Rows from block 6 of a small image classifier, named by matrix and row number. Rows with one number belong to one channel. Each number is 128 + 32 x the weight over its row's rms, rounded and kept within 0 to 255. All counts start at 0. Numbers have three digits each.
After each channel's rows are labels from the 100 images, of 14848, where the channel reaches its highest value: "strongest on" is what is common among them. Only what is clearly more common there than usual is listed. The data: photos of plants, animals and fungi (iNaturalist). In brackets: how many of the 100.
# convs1: first pointwise conv (model.blocks.6.convs.1.weight, 640x640x1x1), inputs 428-534
# convs3: second pointwise conv (model.blocks.6.convs.3.weight, 640x640x1x1, transposed), outputs 428-534

convs1.638:147118054130092131182116092200161164141093132056164166170175120149150098094138128110150117115154151117109154128147096172089123155105119148100069114101098123157149154111112180132144156132082195182099109099126134132087095159179165091156140155140138104152117124104132141108082099085106169149127182109083082165116087103104109
convs3.638:122141118180116134122082120120116202141141187172174125152085167153182140121169182039137138138121130152149140119194146128158086094126111127147127094116172108172153103175115145182168101165161146177092058137092091171151153110145166108124087086149137094156088078134180123113078101161112151093128103099106170109114103110179168
strongest on: class Insecta (63); phylum Arthropoda (63)

convs1.382:098118062184074107156117151110099109180158160156122112051176138124138101117125061122141151133106118112134162052149134194182144162130151142135125108162089133140139039207163072133142177164115122089060116135063170135123122123126125170107167137131117118134091134131149118174153112106174184075172143135143138147088122072075154
convs3.382:079117144138168110187154070073158133137098144139135123110085089085110146126120104180197111122111124119148094115139091115180085118138111080127119152138114178170112065110084126088099140130178068075146084127082103099160147126135145117092118163114093161134116114079115079084154099118132096149076140135159124128165118112127124
strongest on: phylum Chordata (94); class Aves (93); order Anseriformes (35); family: Anatidae (35)

convs1.236:187148049088131171111164120149153089157126129165067102099104164098098095077165122141168078111086106145128083137102105194168140169108117102124106130122133127127111138138194109088102127141152071118121082166105138135144113134089161166159141095116180135135112105128150066123130149123111155077063204121104113159110156073064190
convs3.236:125177112097138049178143113137192099168171146093088104136173109120152137137142105086128177097124102149164118156073157105140122083085119096116238139116126082142135121078133129091099132074123116184105109199173165168141177093148104155155110129131167093148135175137116133141171206220182145119130115146175126135155171089156100
strongest on: order Charadriiformes (29)

convs1.145:127112086131140127135124138112067154125165082109128104120119144114066118165115127209089097162145128080137123150108132099120111071128148130111128093055169117193142088086080154143183070122089171147097130137149146106175073090133160109086102152116066132165172161072095157078110111101136129171160186129134175172144179163121048
convs3.145:180093167117074112133076120142166133113120115076132108118112131098136140111115117151122128096148191134116144109123155179156131144093106096133064150172106114160110132103139119149160090112136164155103136120128081121137156125147139132122160074127163074122127142129072133130088161130074160128102068135111134144118139118153182
strongest on: order Coleoptera (27)

convs1.141:149166147141136138040183110105177145116163124112127138090142173146096117114123092154125125186154200132142160169149205045075146110148155141145186129111141124118128145120143103135109103150160188177163096114108067180072140138156101119100109112100173129150140156143078191118125181094149189172135111115131134070177156118130132
convs3.141:055144147114069170139129143132038159122159147139143102146153138121164102158147157124113125130132190120134157060148116129129157144148126122099158107113064135132143119111153156094118130105160160144114077160131089087141144144130126208151117120147130108100197135029155135127120128138136039143065174142119144093138084124120153
strongest on: class Aves (96); phylum Chordata (96); order Passeriformes (52); order: Charadriiformes (28)

convs1.266:106135113101143121117157109110120162130091063145161158111108087118171157141103077149131142117139190091156103130102144120126135120154164158106115144101158138162148152172105162131115175156087089108148122122099132148170086193064174126065202148081081111139122102111118154094185166114057175088131116109081153068151122121155064
convs3.266:191100117117145097127117168164110127125177150101133124132146149117102178128168103121102138195136171126124131123134122140127075109152122147157064103098182153155076114125096093147190074101137186153151137103165124122171140157110156115092182153114165102102175150162123156129126066131172040089188096145147073145130143160086147
strongest on: order Lepidoptera (37)

convs1.216:122144110108120113219163149130149124104174146148122090116131098100059206145116153161157087128180116197093162093086105180111126131079114178102154157141162152160140145131131184154152150145127118141107103127082130153111154155105123135151051150162122151130125104068145149078130127182148186136134149166134125180118170107145115
convs3.216:144168125149161131080168126124117171144162123141070173136131125175140114116138109178140106105121105017102132142110109075116108167175115126111172132071165129108114142076154095127114129056142128147169127155144107127144106155113145134108072108129132146140148142095138110081146114089110065129145144127162144054122154122111116
strongest on: phylum Arthropoda (74); class Insecta (71); order Coleoptera (51); family: Coccinellidae (41)

convs1.566:131134152138134162123178031099123113114140132141048167128107119119166064114122075151092220144110119097101086117166115210136107143088123160108116173108062123072130163139106144096166123156117108111102048118085093138178158108102132097090182097154144165132103137154168129170144127166140169145102160140141127083099033143143079
convs3.566:108103105122185082142161187138093105107175130109141089150106052132113164123090057163188119098104114075108107143126155132127129179146135060066123124139088083099085096040149157118127158065081030116083103088125147169144064157108100168083121114142076117151151151112090139038094181093109041077145168114121156095179142158138062
strongest on: order Charadriiformes (32)

convs1.374:104112034097133156140181122164100094110125090096142150124171130141076127096124061017129119124126129142149068142136133172104131145102150096080095124118155124105128062121119136149091129154094109100120169069147164134140107156130142180145089103108113131168170131142078102148175132179084159147091119126083083148182129111143109
convs3.374:093170090121120175210096096101161115093130119156135128113102113106053129114103203136166137147151108072146140188099127163117124118132112094164102136098069150130130133115117121097110073123128134139139103106139167110125136119135175130083129164184141123147116134139075055137131189086137154101078150168167117158069029151140133
strongest on: order Coleoptera (40); family: Coccinellidae (31)

convs1.498:126134160086167129161181092124137131104094138118157134135083064172154148104133178155140063127106160099122094121101131161105035035107142132111117176169077136095142166133106140089146069059139132124145138133070163098149158135118135192114091103126082138127059173130161151128095153165037094163174117166114151195166119143096129
convs3.498:132135097153159123118128172151169114111176092169171153108079167103135151150122155132120155087121143164164118157188148179152148155129072160176103113149147155157136082144138140051114153201151132115175147148111123073124189098173148139168093158136150096137127083108160131130143106141091091147140103077134107169130125219100047
strongest on: class Insecta (80); phylum Arthropoda (80); order Diptera (27); family: Syrphidae (27)

convs1.195:096157114081112070133093199086072090153069162085108092084148166133095139104114083132172112186107122169158071103142158045125111147110154115136116130147137122143126119129091120163160162075091111110094123118104094145056140167156121117145155103132170104175131158122141141092129083144130158124054102105106119110115129153147164
convs3.195:140154124125095166146170084087161100132200097102146106116145162132133131160083129078175155098124171109058188108126124177082138085135145171101095138124105110109140160096156143155126141092154179164131120139170093171114088118144127192145106119073175091180132117113106178115150173184156069110169116137138085120111168147138124
strongest on: order Charadriiformes (30)

convs1.505:126063120116109124159137132139161133077172114139141102119102108172116100099119098123181124118130144147146170141100129108122169151123165118138148129103181165138157116152156105152135105167095138145103102159093095130150125130116105135116130127138107121116094086120020103102125093120164173135088083066135075184118146164132088
convs3.505:129116144176173117110115167140086132102109158179166128151098116138122100150180171105198124094155134123117184057128184141150107150114108102169134084190147164101168127149174109160118125154114092150138128154093181117173141134109179109117122158052184168146167080137145092115060115098131123147127135116137133151092134151137129
strongest on: class Insecta (67); phylum Arthropoda (67); order Lepidoptera (40)

convs1.465:146135142102109151148143145153157092194115177118127075135163143113097118081162115142140135164144124155128068111171151093105137130156177100107163114151113167123159098202185142105117154143132072123095134097121096084124150122156138125155108089158134101159120170136182149159132094188165119110112130130136162091151176138104113
convs3.465:141084100170109143147160144165136097067081182197177119156129146172098151207100152150132174092153081141107132120181108175104187162102119132097163106130118154094079096138122138130132136183098076151116059137108100093113168110137089099095101084114142156189143135172146133130109151085135122156143153125094155149141093133163120
strongest on: class Aves (89)

convs1.202:120099117106111157148177134086124108171072130124143077154103133105118112153189114109173084144085092142134090190144102165171166175154140171111115158140110130097146117135052066093114124116107123083124148144064145152155092160102164126109102095121085157085132121121108093123086133086132125099078150137147107153112034110148179
convs3.202:049076030128114146104137130101171157102116135145153161098154134116108154085097148200111127171120132165147097128090091128138088162037128132077168067141119052124109124132102145113119090112133167062098170127141077142078054159145139080122135136098170145190104102132125101033102115205150089129144065134128151138133036098180154
strongest on: order Lepidoptera (50)

convs1.226:176095184055104147101107102181157160146112084096173105126110058131091134159128117169115125132142147132139124150136096044152158129129147063099063119106078075113142093085126174136115106147120134182160109075110044117148146118099119126185114118143085201134070142133083104124184091136118174086085148163168185117121142113116093
convs3.226:137072094123173166170156115090111092120134167166103103145117084080146137106101107175084120117183124112116137115110131125122178164070095134198071132092124143153171104177093145160127113104155142163199186059119147154108106131099144191152162089141152143113127105096083148112117109139140123114155158148054153142147168094149094
strongest on: order Charadriiformes (33)

convs1.407:106146123101119086130134146103114180154111088101123138148169082085151142111124149125123122092143176154173111142092126136116128087124143137178152179132125148175138167146123175116140160125079124145097146091115100154155110177096135144111153142109089148089154113118150133142150197135181138082112163157111153159156155122118084
convs3.407:134177150155084113110125088090079186128067113123145075099096074112136118194146100134071090151152116120053134158150125083106134129125141097102179119120138140133189131140079144103103205135142132131086135161158170129112084138105172106129095124148116137204169171129117092143116098113111093139123173154155112110142112094140157
strongest on: phylum Arthropoda (87); class Insecta (86); order Lepidoptera (43); family: Nymphalidae (26)

convs1.496:185098100120087149118129159084127176165124139121146195113163147149083092104113165117176113116142121078196119130158102169159138157089170111153119137174142164044132133073206096120090069142031165112124138134117153135145100157158126111123164134149093097152130178117140121123143133102128163110073108111148163163141109138179123
convs3.496:149136115132115150170091154131217164144134112161086176131129055165086112107152089124071128182113149108137095124078154122176131172109134143106106158149185147137164165108112101183185123116189144175173171125117128167115097115142153155159165168093081092117152182217210146119135124119138184124131082150135161097128146121110133
strongest on: order Passeriformes (55)

convs1.357:103140107146121117097135141107120025110119166116156128143185152147159124078146086151088121134116157147139116149204151119077095106145140198149153096092084091171131115134145129113133126150137071108087180112112169122125141138101140071155132123167139133147125089119083134092094147094128183159098140140143123085140142123142135
convs3.357:220103181074154098121163101110154113059096091144176124133167099132083161144106128092157155113076095103098091076121190157128129149153108154119124092090153090033121093104160078115130111188143139192117116176151148159124102139148152109096116099131134128109103126168124184105181130124134113121120114051168108149093128119087144
strongest on: order Charadriiformes (34)

convs1.101:158125091102091179124181104127214081151086152154158094139083126110165118151174131122201117088121126131140118135114152130181097143102155093085169069204145096127118137141176112142078110146126142033130108144101083075080099131172140106110161107162088106102182172109138128123155176119123152177110113186130118154135076118094156
convs3.101:145160080089101135170217184082113126128139184104161116122139075140130102123137122083094146161133108094110125149120124171119115154108146142081209122176164107143144147151152116105089154116136136126078118177124144099094124151095077117126135140133162139155098120098150116123103162161210132201083116119134154201154110148147189
strongest on: order Lepidoptera (41)

convs1.120:181142126144119112172152135146156062167154145142130196155106087065141104122105121138138165120138087129176128110100102184146137135085137153141082119140226095115168084128102118116127126109170100103103097155110112152130083091121151138138167171163119090153156119092154098117121073107107232128119138114119052171111161126145071
convs3.120:115078092131107115122139104144168075076142132107127179120130054075141112171125127115163164135131089177140125121127118110117184133143106145146140185133090169108146143104078097128171156141133108149144137136136118168151134098166144123144126052201092123148101167139091164135179140094129124128148130130115164108139135153115128
strongest on: order Lepidoptera (36)

convs1.336:137125126135096137120102105099096189150119133098139096145065150111124137171176100167116173061156100130158077112135208115146087132110068106160112156119123111143116072174192156139126146117149099117149082076155087085165133128142151088038121178106111097145171128102088163122107112110143143130136100105144131135117108099180080
convs3.336:113064091081094145116156134122145000125129097132174157096138118139159138146084082101131163080136119100130193144139161179146113133177053106152168167135169101134127112153170139148138119143129135186121164144116145131108111122153166176147101111119165115109136148168117166122141124089144135073133102167141098150117100173182155
strongest on: phylum Chordata (98); class Aves (97); order Passeriformes (84)

convs1.244:123053131096183130219164154161156153111139117120207151169125131164162083111110120175151113169064163120152112116084081090138167126117157151125107109143163172148188126080103062171138131105118133106123124128215177126153142086146233129134105102161127111183115134120164185137146150172138126129131040139151125116145118104164143
convs3.244:121123128124190145197122088135153096137155136119100080172143087087098119148151161153133105155144118124089111099131121164074157103150112135121076133159115127133117153120120081086074148163169109141178131062058079103162090134075068138085154144119157148108153080080135111124188174094210113100135129091120122134139086118154153
strongest on: phylum Chordata (95); class Aves (94)

convs1.583:146125086111138077105146098124082140150122101041117170140105103081078142112094098137090161127136103144158107034152148122112070114152142098150138187122135158126127128121073158127145162136134122167133098114135054118119122081128118131073178104169123100121115169148103068137171142116082137092113104109122178131151121134154088
convs3.583:137112172172126100150059136115140113150135111129151109101129158171140128111069184028172114117170104119178113145153097137138117136100155093155115153172184111149129132128137130139102148166188122104149074079121160100135157158075118098152109147107179109121180129104139132115169134108110100072145132146079189186159077147151167
strongest on: order Passeriformes (53)

convs1.356:168123079085135109156087123188139129214155126133124106158153091158099118155160096102134094145124127151118124191094089166139132141144108174130111146136137159122110099127105138100155145152138120150130103088128092088131082063148119163091133155130101092152052056151120146110157112109098108148121143179130180101083110111059109
convs3.356:122099091143151080127132130127111098089098146117194137164126087099037146137090068106135085165113082110140104121075130062078071087111146141087135115144088178113189120109119124157118104196106089090116088164143151146146145075152118094106110127130145176111120131129076200104143098124163118144158080096160102119088145132062096
strongest on: order Lepidoptera (49)

convs1.434:115110083075090111122103129153136114151124115123113065101106099100154083057109072119143147106138138131102089098106161152112149143074137119153076160080091125077152115092131100113126144131135115072116119120128163128200110129090126091155161128122127122108098124146156157066137156076108113168083122167139172175112146096065134
convs3.434:166132186095148141134149135161126100151087120136116128192128142194099152063187131107138137088085095131079171147078133137098142157128093131096201158104114116088110133098182080081185097121063142111125165149135128152133135155138058138137085121093164148100138166138128150155189207154133126082110137157155083124135159123120077
strongest on: order Charadriiformes (36); family: Laridae (29)