Weights of a small image classifier: arch xception, norm batchnorm.
Rows from block 7 of a small image classifier, named by matrix and row number. Rows with one number belong to one channel. Each number is 500 + 25 x the weight over its row's rms, rounded and kept within 0 to 999. All counts start at 0. Numbers have three digits each.
After each channel's rows are labels from the 100 images, of 14848, where the channel reaches its highest value: "responds to" is what is common among them. Only what is clearly more common there than usual is listed. The data: photos of plants, animals and fungi (iNaturalist).
# convs1: first pointwise conv (model.blocks.7.convs.1.weight, 640x640x1x1), inputs 428-639
# convs3: second pointwise conv (model.blocks.7.convs.3.weight, 640x640x1x1, transposed), outputs 428-639

convs1.525:515510451470537558449440501500480452486501530522496459484512462515497537469501501486490526534492495550460517519478510503500496528499512489476499508522517485526506515470505503509475483540490476485541539517490511526504506533500528487504463457466537522527485433481472523532525525496476485478508527475511466500511479494504499510521502503463495445490506502471458464500518528480492499488468450486522507486505510518497464517486494430494490516503485499447511491496526509541503484483498504486524492511538488538503491510460481508458480455571492513457480449507464514513558496502458477552502494460446559523489502468492533548524502490510510487528483
convs3.525:518492507497496509497515454440481480463480505540504506475506446473502488510541525509497486490482472494490516493503509457500476516481536483504458502484515519463544474536509480490475538528484490480473510541481517533528516539529505494494489523503492503487438481548512508512541526461496488493480474475507522532504484532495516512447499481573523463475497529448489448481498522470506504468477471510513479495545509458471520511504477495476501530492484477489528454514518538489477535524512439489473512520501488485479487519486452512473457486544460447470468537513503490492497472479481490541507487530476507477472452516491484526534476470497486491476529
responds to: phylum Chordata; class Aves; order Passeriformes

convs1.228:541514523480496518469503519502470511491489481527492486530494484529466508481428491499479504502517508522494541476550510482481476470528561504528432511491475486487498495460526523483517532511477478507505515519449547548479540526516530509447505469466472557482515480478483510488516512545486516506568491509532498522532468465491478522475545507504514451499543499531497519488508499505494483509502485505530518519483530490529476520531536497510541540502507476510480519504472512511445487519488507514487506510537525542515528501488524490489521488492513543521539463518489500501515483479507510547497464499481512500460527523506486522513519513488431462548478
convs3.228:499515506474500494508481498503592542479522475474480497511549458507521582494474519466530466511512535462475472489481482496484500507500472486540451504482503500503498507463508484497488476488539495502468496476512498527493466490537491507533524518489472471486528535491497480512500504509518515513478484481507462536490474502469470511514499479504494495485497508494486481520529498479515472493507477512483489503536527478470469474520480516509537501484517494530483525509450492473515499495505488504537483498485480488484478550524469527506508445525484532497494538486488536509464533456507469505482495488498502514491506511538485503479516470506489482472521
responds to: class Aves; phylum Chordata; order Charadriiformes

convs1.221:485515475468494497487517501510512496497537524496514496484518501490441497489521526533527510485484496494464486484503517538494554514505496499462473528474428495534500477484483465502489479514465484523515475534506534496525471515477538489527494496492546488506468482509485506499501516499497466476517502504483493538491504547499482478480508516458493526479471499542514508475476477440494488502495480499491573470465513503501507496445501502487479485525493477480490457515493492521495456488519509487482465530469489512484482514570514518479474476501469514571552556479497507526520502458510469491514454529516469478461468528531484542489495492494476488504512
convs3.221:523510456478489472513478522470497506521483447466496553475520492517489509475502548471484497494519495500561490507523487488548505511479504515523475502484502484495494495534488545508548468501468522492507498465519509465493500452503513503539530481479512465526503572494473471486496518478493526524517452504491481518554536527483475495516479487476534515460475453462493522526468508503522501502517465511461421478493492509510501480500524532455466460494540536535519489495458512496504480483525518532488511453508477519496484482568435553557517501481495493486495517496472518485482533463495497528513512463482477487509462456519504519457526535550452477522524
responds to: phylum Arthropoda; class Insecta

convs1.331:486486482444547512484507518481439511507442472530507517503481510461500495474491508513495474489513526472462498517479501500521500496468542509513476522452498493495493512500447504518502450529461472528507494511475476510462480524493478507506519464485517503481498512479506461517472514514475523483477495510501471477521471485507490508504454508499510456487537471497497475504499521548494533523512490493475485505512515486513488553495514484523476512490478535435495493509496493514502483518441485497433491521493473502483490534473489519470495486486481549461472508495516464520499430517486479505458481563502449540479512492468542524482530494504491508481515
convs3.331:483493497547447489460495472524449521500490514502544524489525527523520448492449517477527476470459479537492497482513459505498521488516541473522495524510504531489541498521451494481470504499502434461491495526491498528495492497477515464512473425472503567491466484504460511485505531495490481488510484521482542449531491505464497532483540528503496492503510476460500512462488519463505513557499492465482507470496479515492513536484514502488500494475490441551529505489532481501492506504505431509498506491512490495536466478462536521485491507499519441469513508456508454494504531549499517482533495507530494497476510503525502497499497485500502477514493
responds to: class Aves; order Passeriformes

convs1.103:541467517540467498511502535464508570515535483503536504510495456498473484524520463510496518511525506530480482535518517532471507454509510492442490520533543531500503470515510522446514504472490538500506488504494514563494497488484521449486489465514505469535561443507535507522505419502521520564511468485472549488476519472539506524528485502529471464509516469501511553526522477486509491540509511531473467493526520526497535477503500473464502513492488501506552477504494490484495500491527523522523471478533523523523531482488486470507520470523507499498515490492468474487539507517480500493444511465464501496509518493514506518515478513499493487535512
convs3.103:507493510515466497515511457502497497500456524513481527504511506497500505467462433549539510477501471449478490493503534475528481421474508479527467482496493552520506478506521484510495510509481510561497486478521487467531494485510488483477462460494544523514478463510513499484553510481533564446480485439492453502431506519498475529530490514515527476546467543534510437543519531495494502496495491510470483523451521499516511466511499496481495532499495439508515541570474511462485543500481493490517464511498481482516498505503511485528477506521469534494507466493507537492541508510506495516464499476481527488461488484497492530511446517518503525461536
responds to: class Insecta; phylum Arthropoda; order Lepidoptera; family: Nymphalidae

convs1.134:494499517531496537509502497484505467449534507467505511527502481496548508513460516497474515467492513469486490518480537545523525473554517527535495506480506508503505490481502464472502468519520552462524481521484460476485493477496555472478472492543545503497510449516503468540483503525540498541511521513544493493498519551494497479531460533512493499495525501451446519508484505492486473502496514514522454502448544492486514510475519481509475503487549515496514500503494483510506501499506499497537452489521502489555507509479498489493528484493464475494471516499473478527457477473484497485514530453532506518532496520480500462464517464523543526505446
convs3.134:496472484508501512511471536496480512503500465506553519469494493545495490543464528467535478479499498491503507487489467502496482467493523494495483443526485511509503489482553471476502520505454493550508520536478479494450502478526497492464513529516511486496499523518494523467494504506493518483491488515493510528472483508546495468530525522506509535518496480550513502535470504486507526532517521462519483461519465526515486533511529526498547463493505535471508534520491519487531481513476511516490523484483481504540481500535524485496552465490439521548504490425533498487503498518518519490521449525509498474542475523526476485531501547506493507504494
responds to: class Insecta; phylum Arthropoda; order Lepidoptera; family: Nymphalidae

convs1.2:439490439505523479509533521499457514536516517511493518493463507477499491502497500478463521505524530500516484467525522534505534509457497490523541510489468571507524527496494533542516521511527513507475488519502513529481547513475496513469504463530493442483498500462484514489466488483508549511503452514533495498562494477487527514510488489523525490523477533468524501522546466501516488472523517530546515516480508481516467512500476517459470499474525489475537555467511481476508512477516454514435505502484494488523502519483550495505505490529510526542514502488472524548507523479476501452449537493505494527525510531531524495506493506488505494479477
convs3.2:458471478478519499460489479500483516486548498469527537450497493485446490492504502513473496490501519491485493462509506492467464529494543478467477477497503520490508513473465463481513528485487514512510544514496499509496454491488507512471496482460493509487490472496544519457524480504468469488477444496502507450531532503501531455474494440488442516465524531490503478514491511502464454487532448479525475497476459512485501519472481479489509531498492502470494479490508487462526454482550509517513560489516538453499497520496498508493473518474489455513464476480494459516471518490532504463496482467506495451448497509432493492490496501504450527503479
responds to: class Aves; order Charadriiformes; family: Laridae

convs1.121:568449490477518466542539487560497545502475516485476483527468506450490510548517523530533468484482522470471511501489475535485443441501482472536497519485479529492489467544477454492483536464495534488479553511469545486468468488518512492504501487463531474499463523482501509502475482512469483491439484502527529502490491489465510480551473524499499499435517513489513539482509499504494467465487514546469498486497466503470498496493494496495500444522512491485489524516455449477519510511529487478466489460493509514553508491509489523504498511479524520500475513510543517482475471449477515480482491517488473485533522517479473513500498509527493503478470
convs3.121:516509455519496495520464455472539532471535452474515512515492523449489478498498485494542502508494490512523463497515474522487496520482525545489488479491516464526498500512545509484557487501482517496517516510488501486538480483483514466491492501430542484486559534510476515499500511489511539505482510497506503498522484512466499475478509497479521530510500467514492503513524478511514495487538468489494511536483539449542532481521518487468451469517518540508479477486474482505469427456503511482511513452524478545485476493493477514516510481477480526498517504506473503516489539459519489470518522505516455498483482506514487490528495494551479483520465
responds to: phylum Arthropoda; class Insecta; order Lepidoptera; family: Nymphalidae

convs1.241:486507487492481503484517510487455538536468438530500528513478522466494536477490524476541474498506511491499470488469517478509535520441527506504477541453507504472495491513469525521535509532458492476516482474528483540496458532550492506468550487459508486483496500479491461504461502551503521543549522494550493492524477499547532471509549473538479486487515499492517523487512476513536509506477501513472511513524535497496490520491497489509505485494477498458510531499450494493530498520489496524475451490481525473480536458486484524524532530474535544495481519541489534522500533496474445493511501483484499523514477526493494502490518517473477537419495
convs3.241:528526492473489494529519490505534473508508469541507504532534478480513574491544497464487514535507488485515506514473532493471498510537460475494497528520493511491495518498540492525532511497478550484503504494550546501476515474485525524546533541502493501478526494458532537513515473516523517504491515549514458537464495507532500492516472504498503523510439516512502478542540485477513466484524510487509457501507506472467514485503467516518519504477487487506486497495502492480510508496490547534561480496511458482483506495523476502512479509493473527488488524521494516524508478495497482466492538467482498500488519531507511513489502485531504524512514
responds to: class Aves; order Charadriiformes

convs1.505:404444457445530480498517497520458532531518458508491506469473512489496535490516530471571517485504504516514540521530477533463534534488540490490493511510506504489494489482469511489521523549523511528505493479497475493496494489477497510477458530477537518470504480462487487547481506468513524511527510457508454475531490566547529497528500504519527505538448489491519471495517513496551516509509529473512509482506513479532446526459501469503495487487517480533566500513494478536534504522502469508466495460546504522522522478484510525528483491528533466480494511496460476503495480485495520481534489494501536500498535494518534495471519485466528510474491
convs3.505:527507525493496495518465480497499491488503460483474470509548501505513558484507492508538505490454511487516481492500511549486489499493480467505510476501497483513509464468526544481528475489507492506492470481508498510493504517528517498483536488529475500543492455517489496508527517451525506498474486538531496536473486476479487465492512519476509489492454463538472478482494462500503450453494523506502478527530473502501527465490461534490519496500549475497522510464501450459515481506509492515493464507440479507486475502468535477516473499510507532554477513531529508508464504486506495512490537469506539486526463522543478538459548484486478518481490
responds to: class Aves; phylum Chordata; order Charadriiformes; family: Laridae

convs1.72:520495492517545575490549494459399485517518524547515517516506492464539495508487494527487501523476535530420515510517515461510518499486518545496522474450479522465540470490513496503475469517510501468520530535431518505486505535495501488482448451531472476491508464506501464517517484536470496516479524564507533534519503494482514534533495479524487441468532459477501517509503504518528546484525458546492487497497513464513525483512493482533516498475511543476531464518487494488520466455457490498517492509531492530480508504461532530464511528520471505512474499485492465555515470499476532485489497519485488544475501466508545522466519497480500500511463
convs3.72:497511506480488519475517526494458514516519530515519480482521534488562484489510495498490520478501565536499517515499521520539503485491504478509466526522555492506481508482524514473494523521535464444466548508458513524519503527509487502481492522521514520488482467518536505504541483482523491479466517518504491558492498554509546501487463559528467484500548551513573498499533521488483510478516508480515489497519486487480526505538482495501487535507499517495531525521492478502500509553534467534493485494513488471551506492442495510501454491484501477519507533489510509508525527536519540517506503460444495472428485462473514480449512495473505588454518
responds to: phylum Arthropoda; class Insecta; order Lepidoptera; family: Nymphalidae

convs1.12:460452509500482449489489475519494513504516461459486505476494499477486508492497518532491483548565515479527543513479501454492483484451490489518509502514486484504501491517540518513497524499492500517488465468522516532470500503497470498498496487501510499513491507484517481513516520475458513558521448480484488530555496519506516497524504493518490465503463480552491552491495524532494519501474460491534462537508516512485488531481452488447493483464502484470502538502514520465513499484493499466469491528494518495532496504506490514502546578450510513500462502466532505485471487539487498459521475447518521558467472543498497483497511506508482489529512
convs3.12:545531499529500513469474504500501517508520500474509511511506487509478485456481514489516458461476504519499498486508478533531485525521519493498482502462524519494507527502513506457519449475480524469472473500511443505501503559485532454458510501458491488473497554524520485488500521557475512494461542525493476498535502475506555481500531518473435475509525498472500519494467466489473530493503480521477541530494477508485514503476438505532500507530469521489534519472537466490520468490489471470524475476554484504507496481489476513490514509474526538485471526480469481537457543476492466449515501447481464480488492501516462471492502489508507494485444
responds to: phylum Chordata; class Aves; order Anseriformes; family: Anatidae

convs1.404:485511517491510484524517469519521497461509501496477475484540491487507477456494494493482496484478500499482491474486482523506506465489478499533499504500459534471525502472433484491497494471515503474521477527529494523539532522510477509502475545511480495522448536530464527486499487505500497434497511526508519474526497491508532494473540532525502528462477544478487491524534502456496527452468520482528521500472490506496495481494496523515450502505547522539489498503538492521486477466497484505464489479470510517510466534511507530511506514554461530491535506508523507524559491513526474464515509440538500481525500478505483502494484514487467550454483
convs3.404:521525509529492515513510476472492490538477506568550478463502515563484497506468502510496527492483501572508540549517512507513474500490492503522511521517472487492509508486507513497531566515491560485503497499548519498482512491498483488518497514505495500514488519511530460459540465497495509476497525490516540518486482524529508529556502508531542540506488531527517498543520487478479537510490488482476481532542497546498547556530505528509504486501512547539506481486491475507497524504511492501493489454484518476542485502506504519541506510535530494503548475518509508469540483476484482494511505491441546529506503520542517524490533532541533508480495
responds to: phylum Chordata; class Aves

convs1.459:542512500498535494491482485483495436554494503533552470454491510482472515506505496489470491488474548516491516487493482504486498549475506519508460474521467514496482576518484464511470438536494477505488521531521523492494498485503500501536498517483552504500459496514464533516523490494486505485494473497519495466489579540477526497482470513511506493515468525445499525489489497502460480440551457534575521494443516499525488462482545509499541469515488526524520481531527421484497489555514462501544489487475510498504504527498498525499517478536517482528513501496486525548493479473524495500504524482554492529467482517491516530466520510461484497460526
convs3.459:488484484476486486477482509471463499477495468511477507503504481491487491480536514470465475486449500489480463510518465501553517474477466483425482500458508496474459462550518495496491513476474483481506500499455513478489493496515533517466498461495543531501505493499500488448457476466523495513526518537500571445490442520472521507473518528476520514467514467533504547484518538511491500519522489460456460479497482538494483507505531523501477488519487576489521500535474503509478493527486499502497535507475512497526512454505453510492519510446468465519531530470451458487482515478484482504486481486457472463474505471482502530491536533512495503489488
responds to: phylum Arthropoda; class Insecta; order Lepidoptera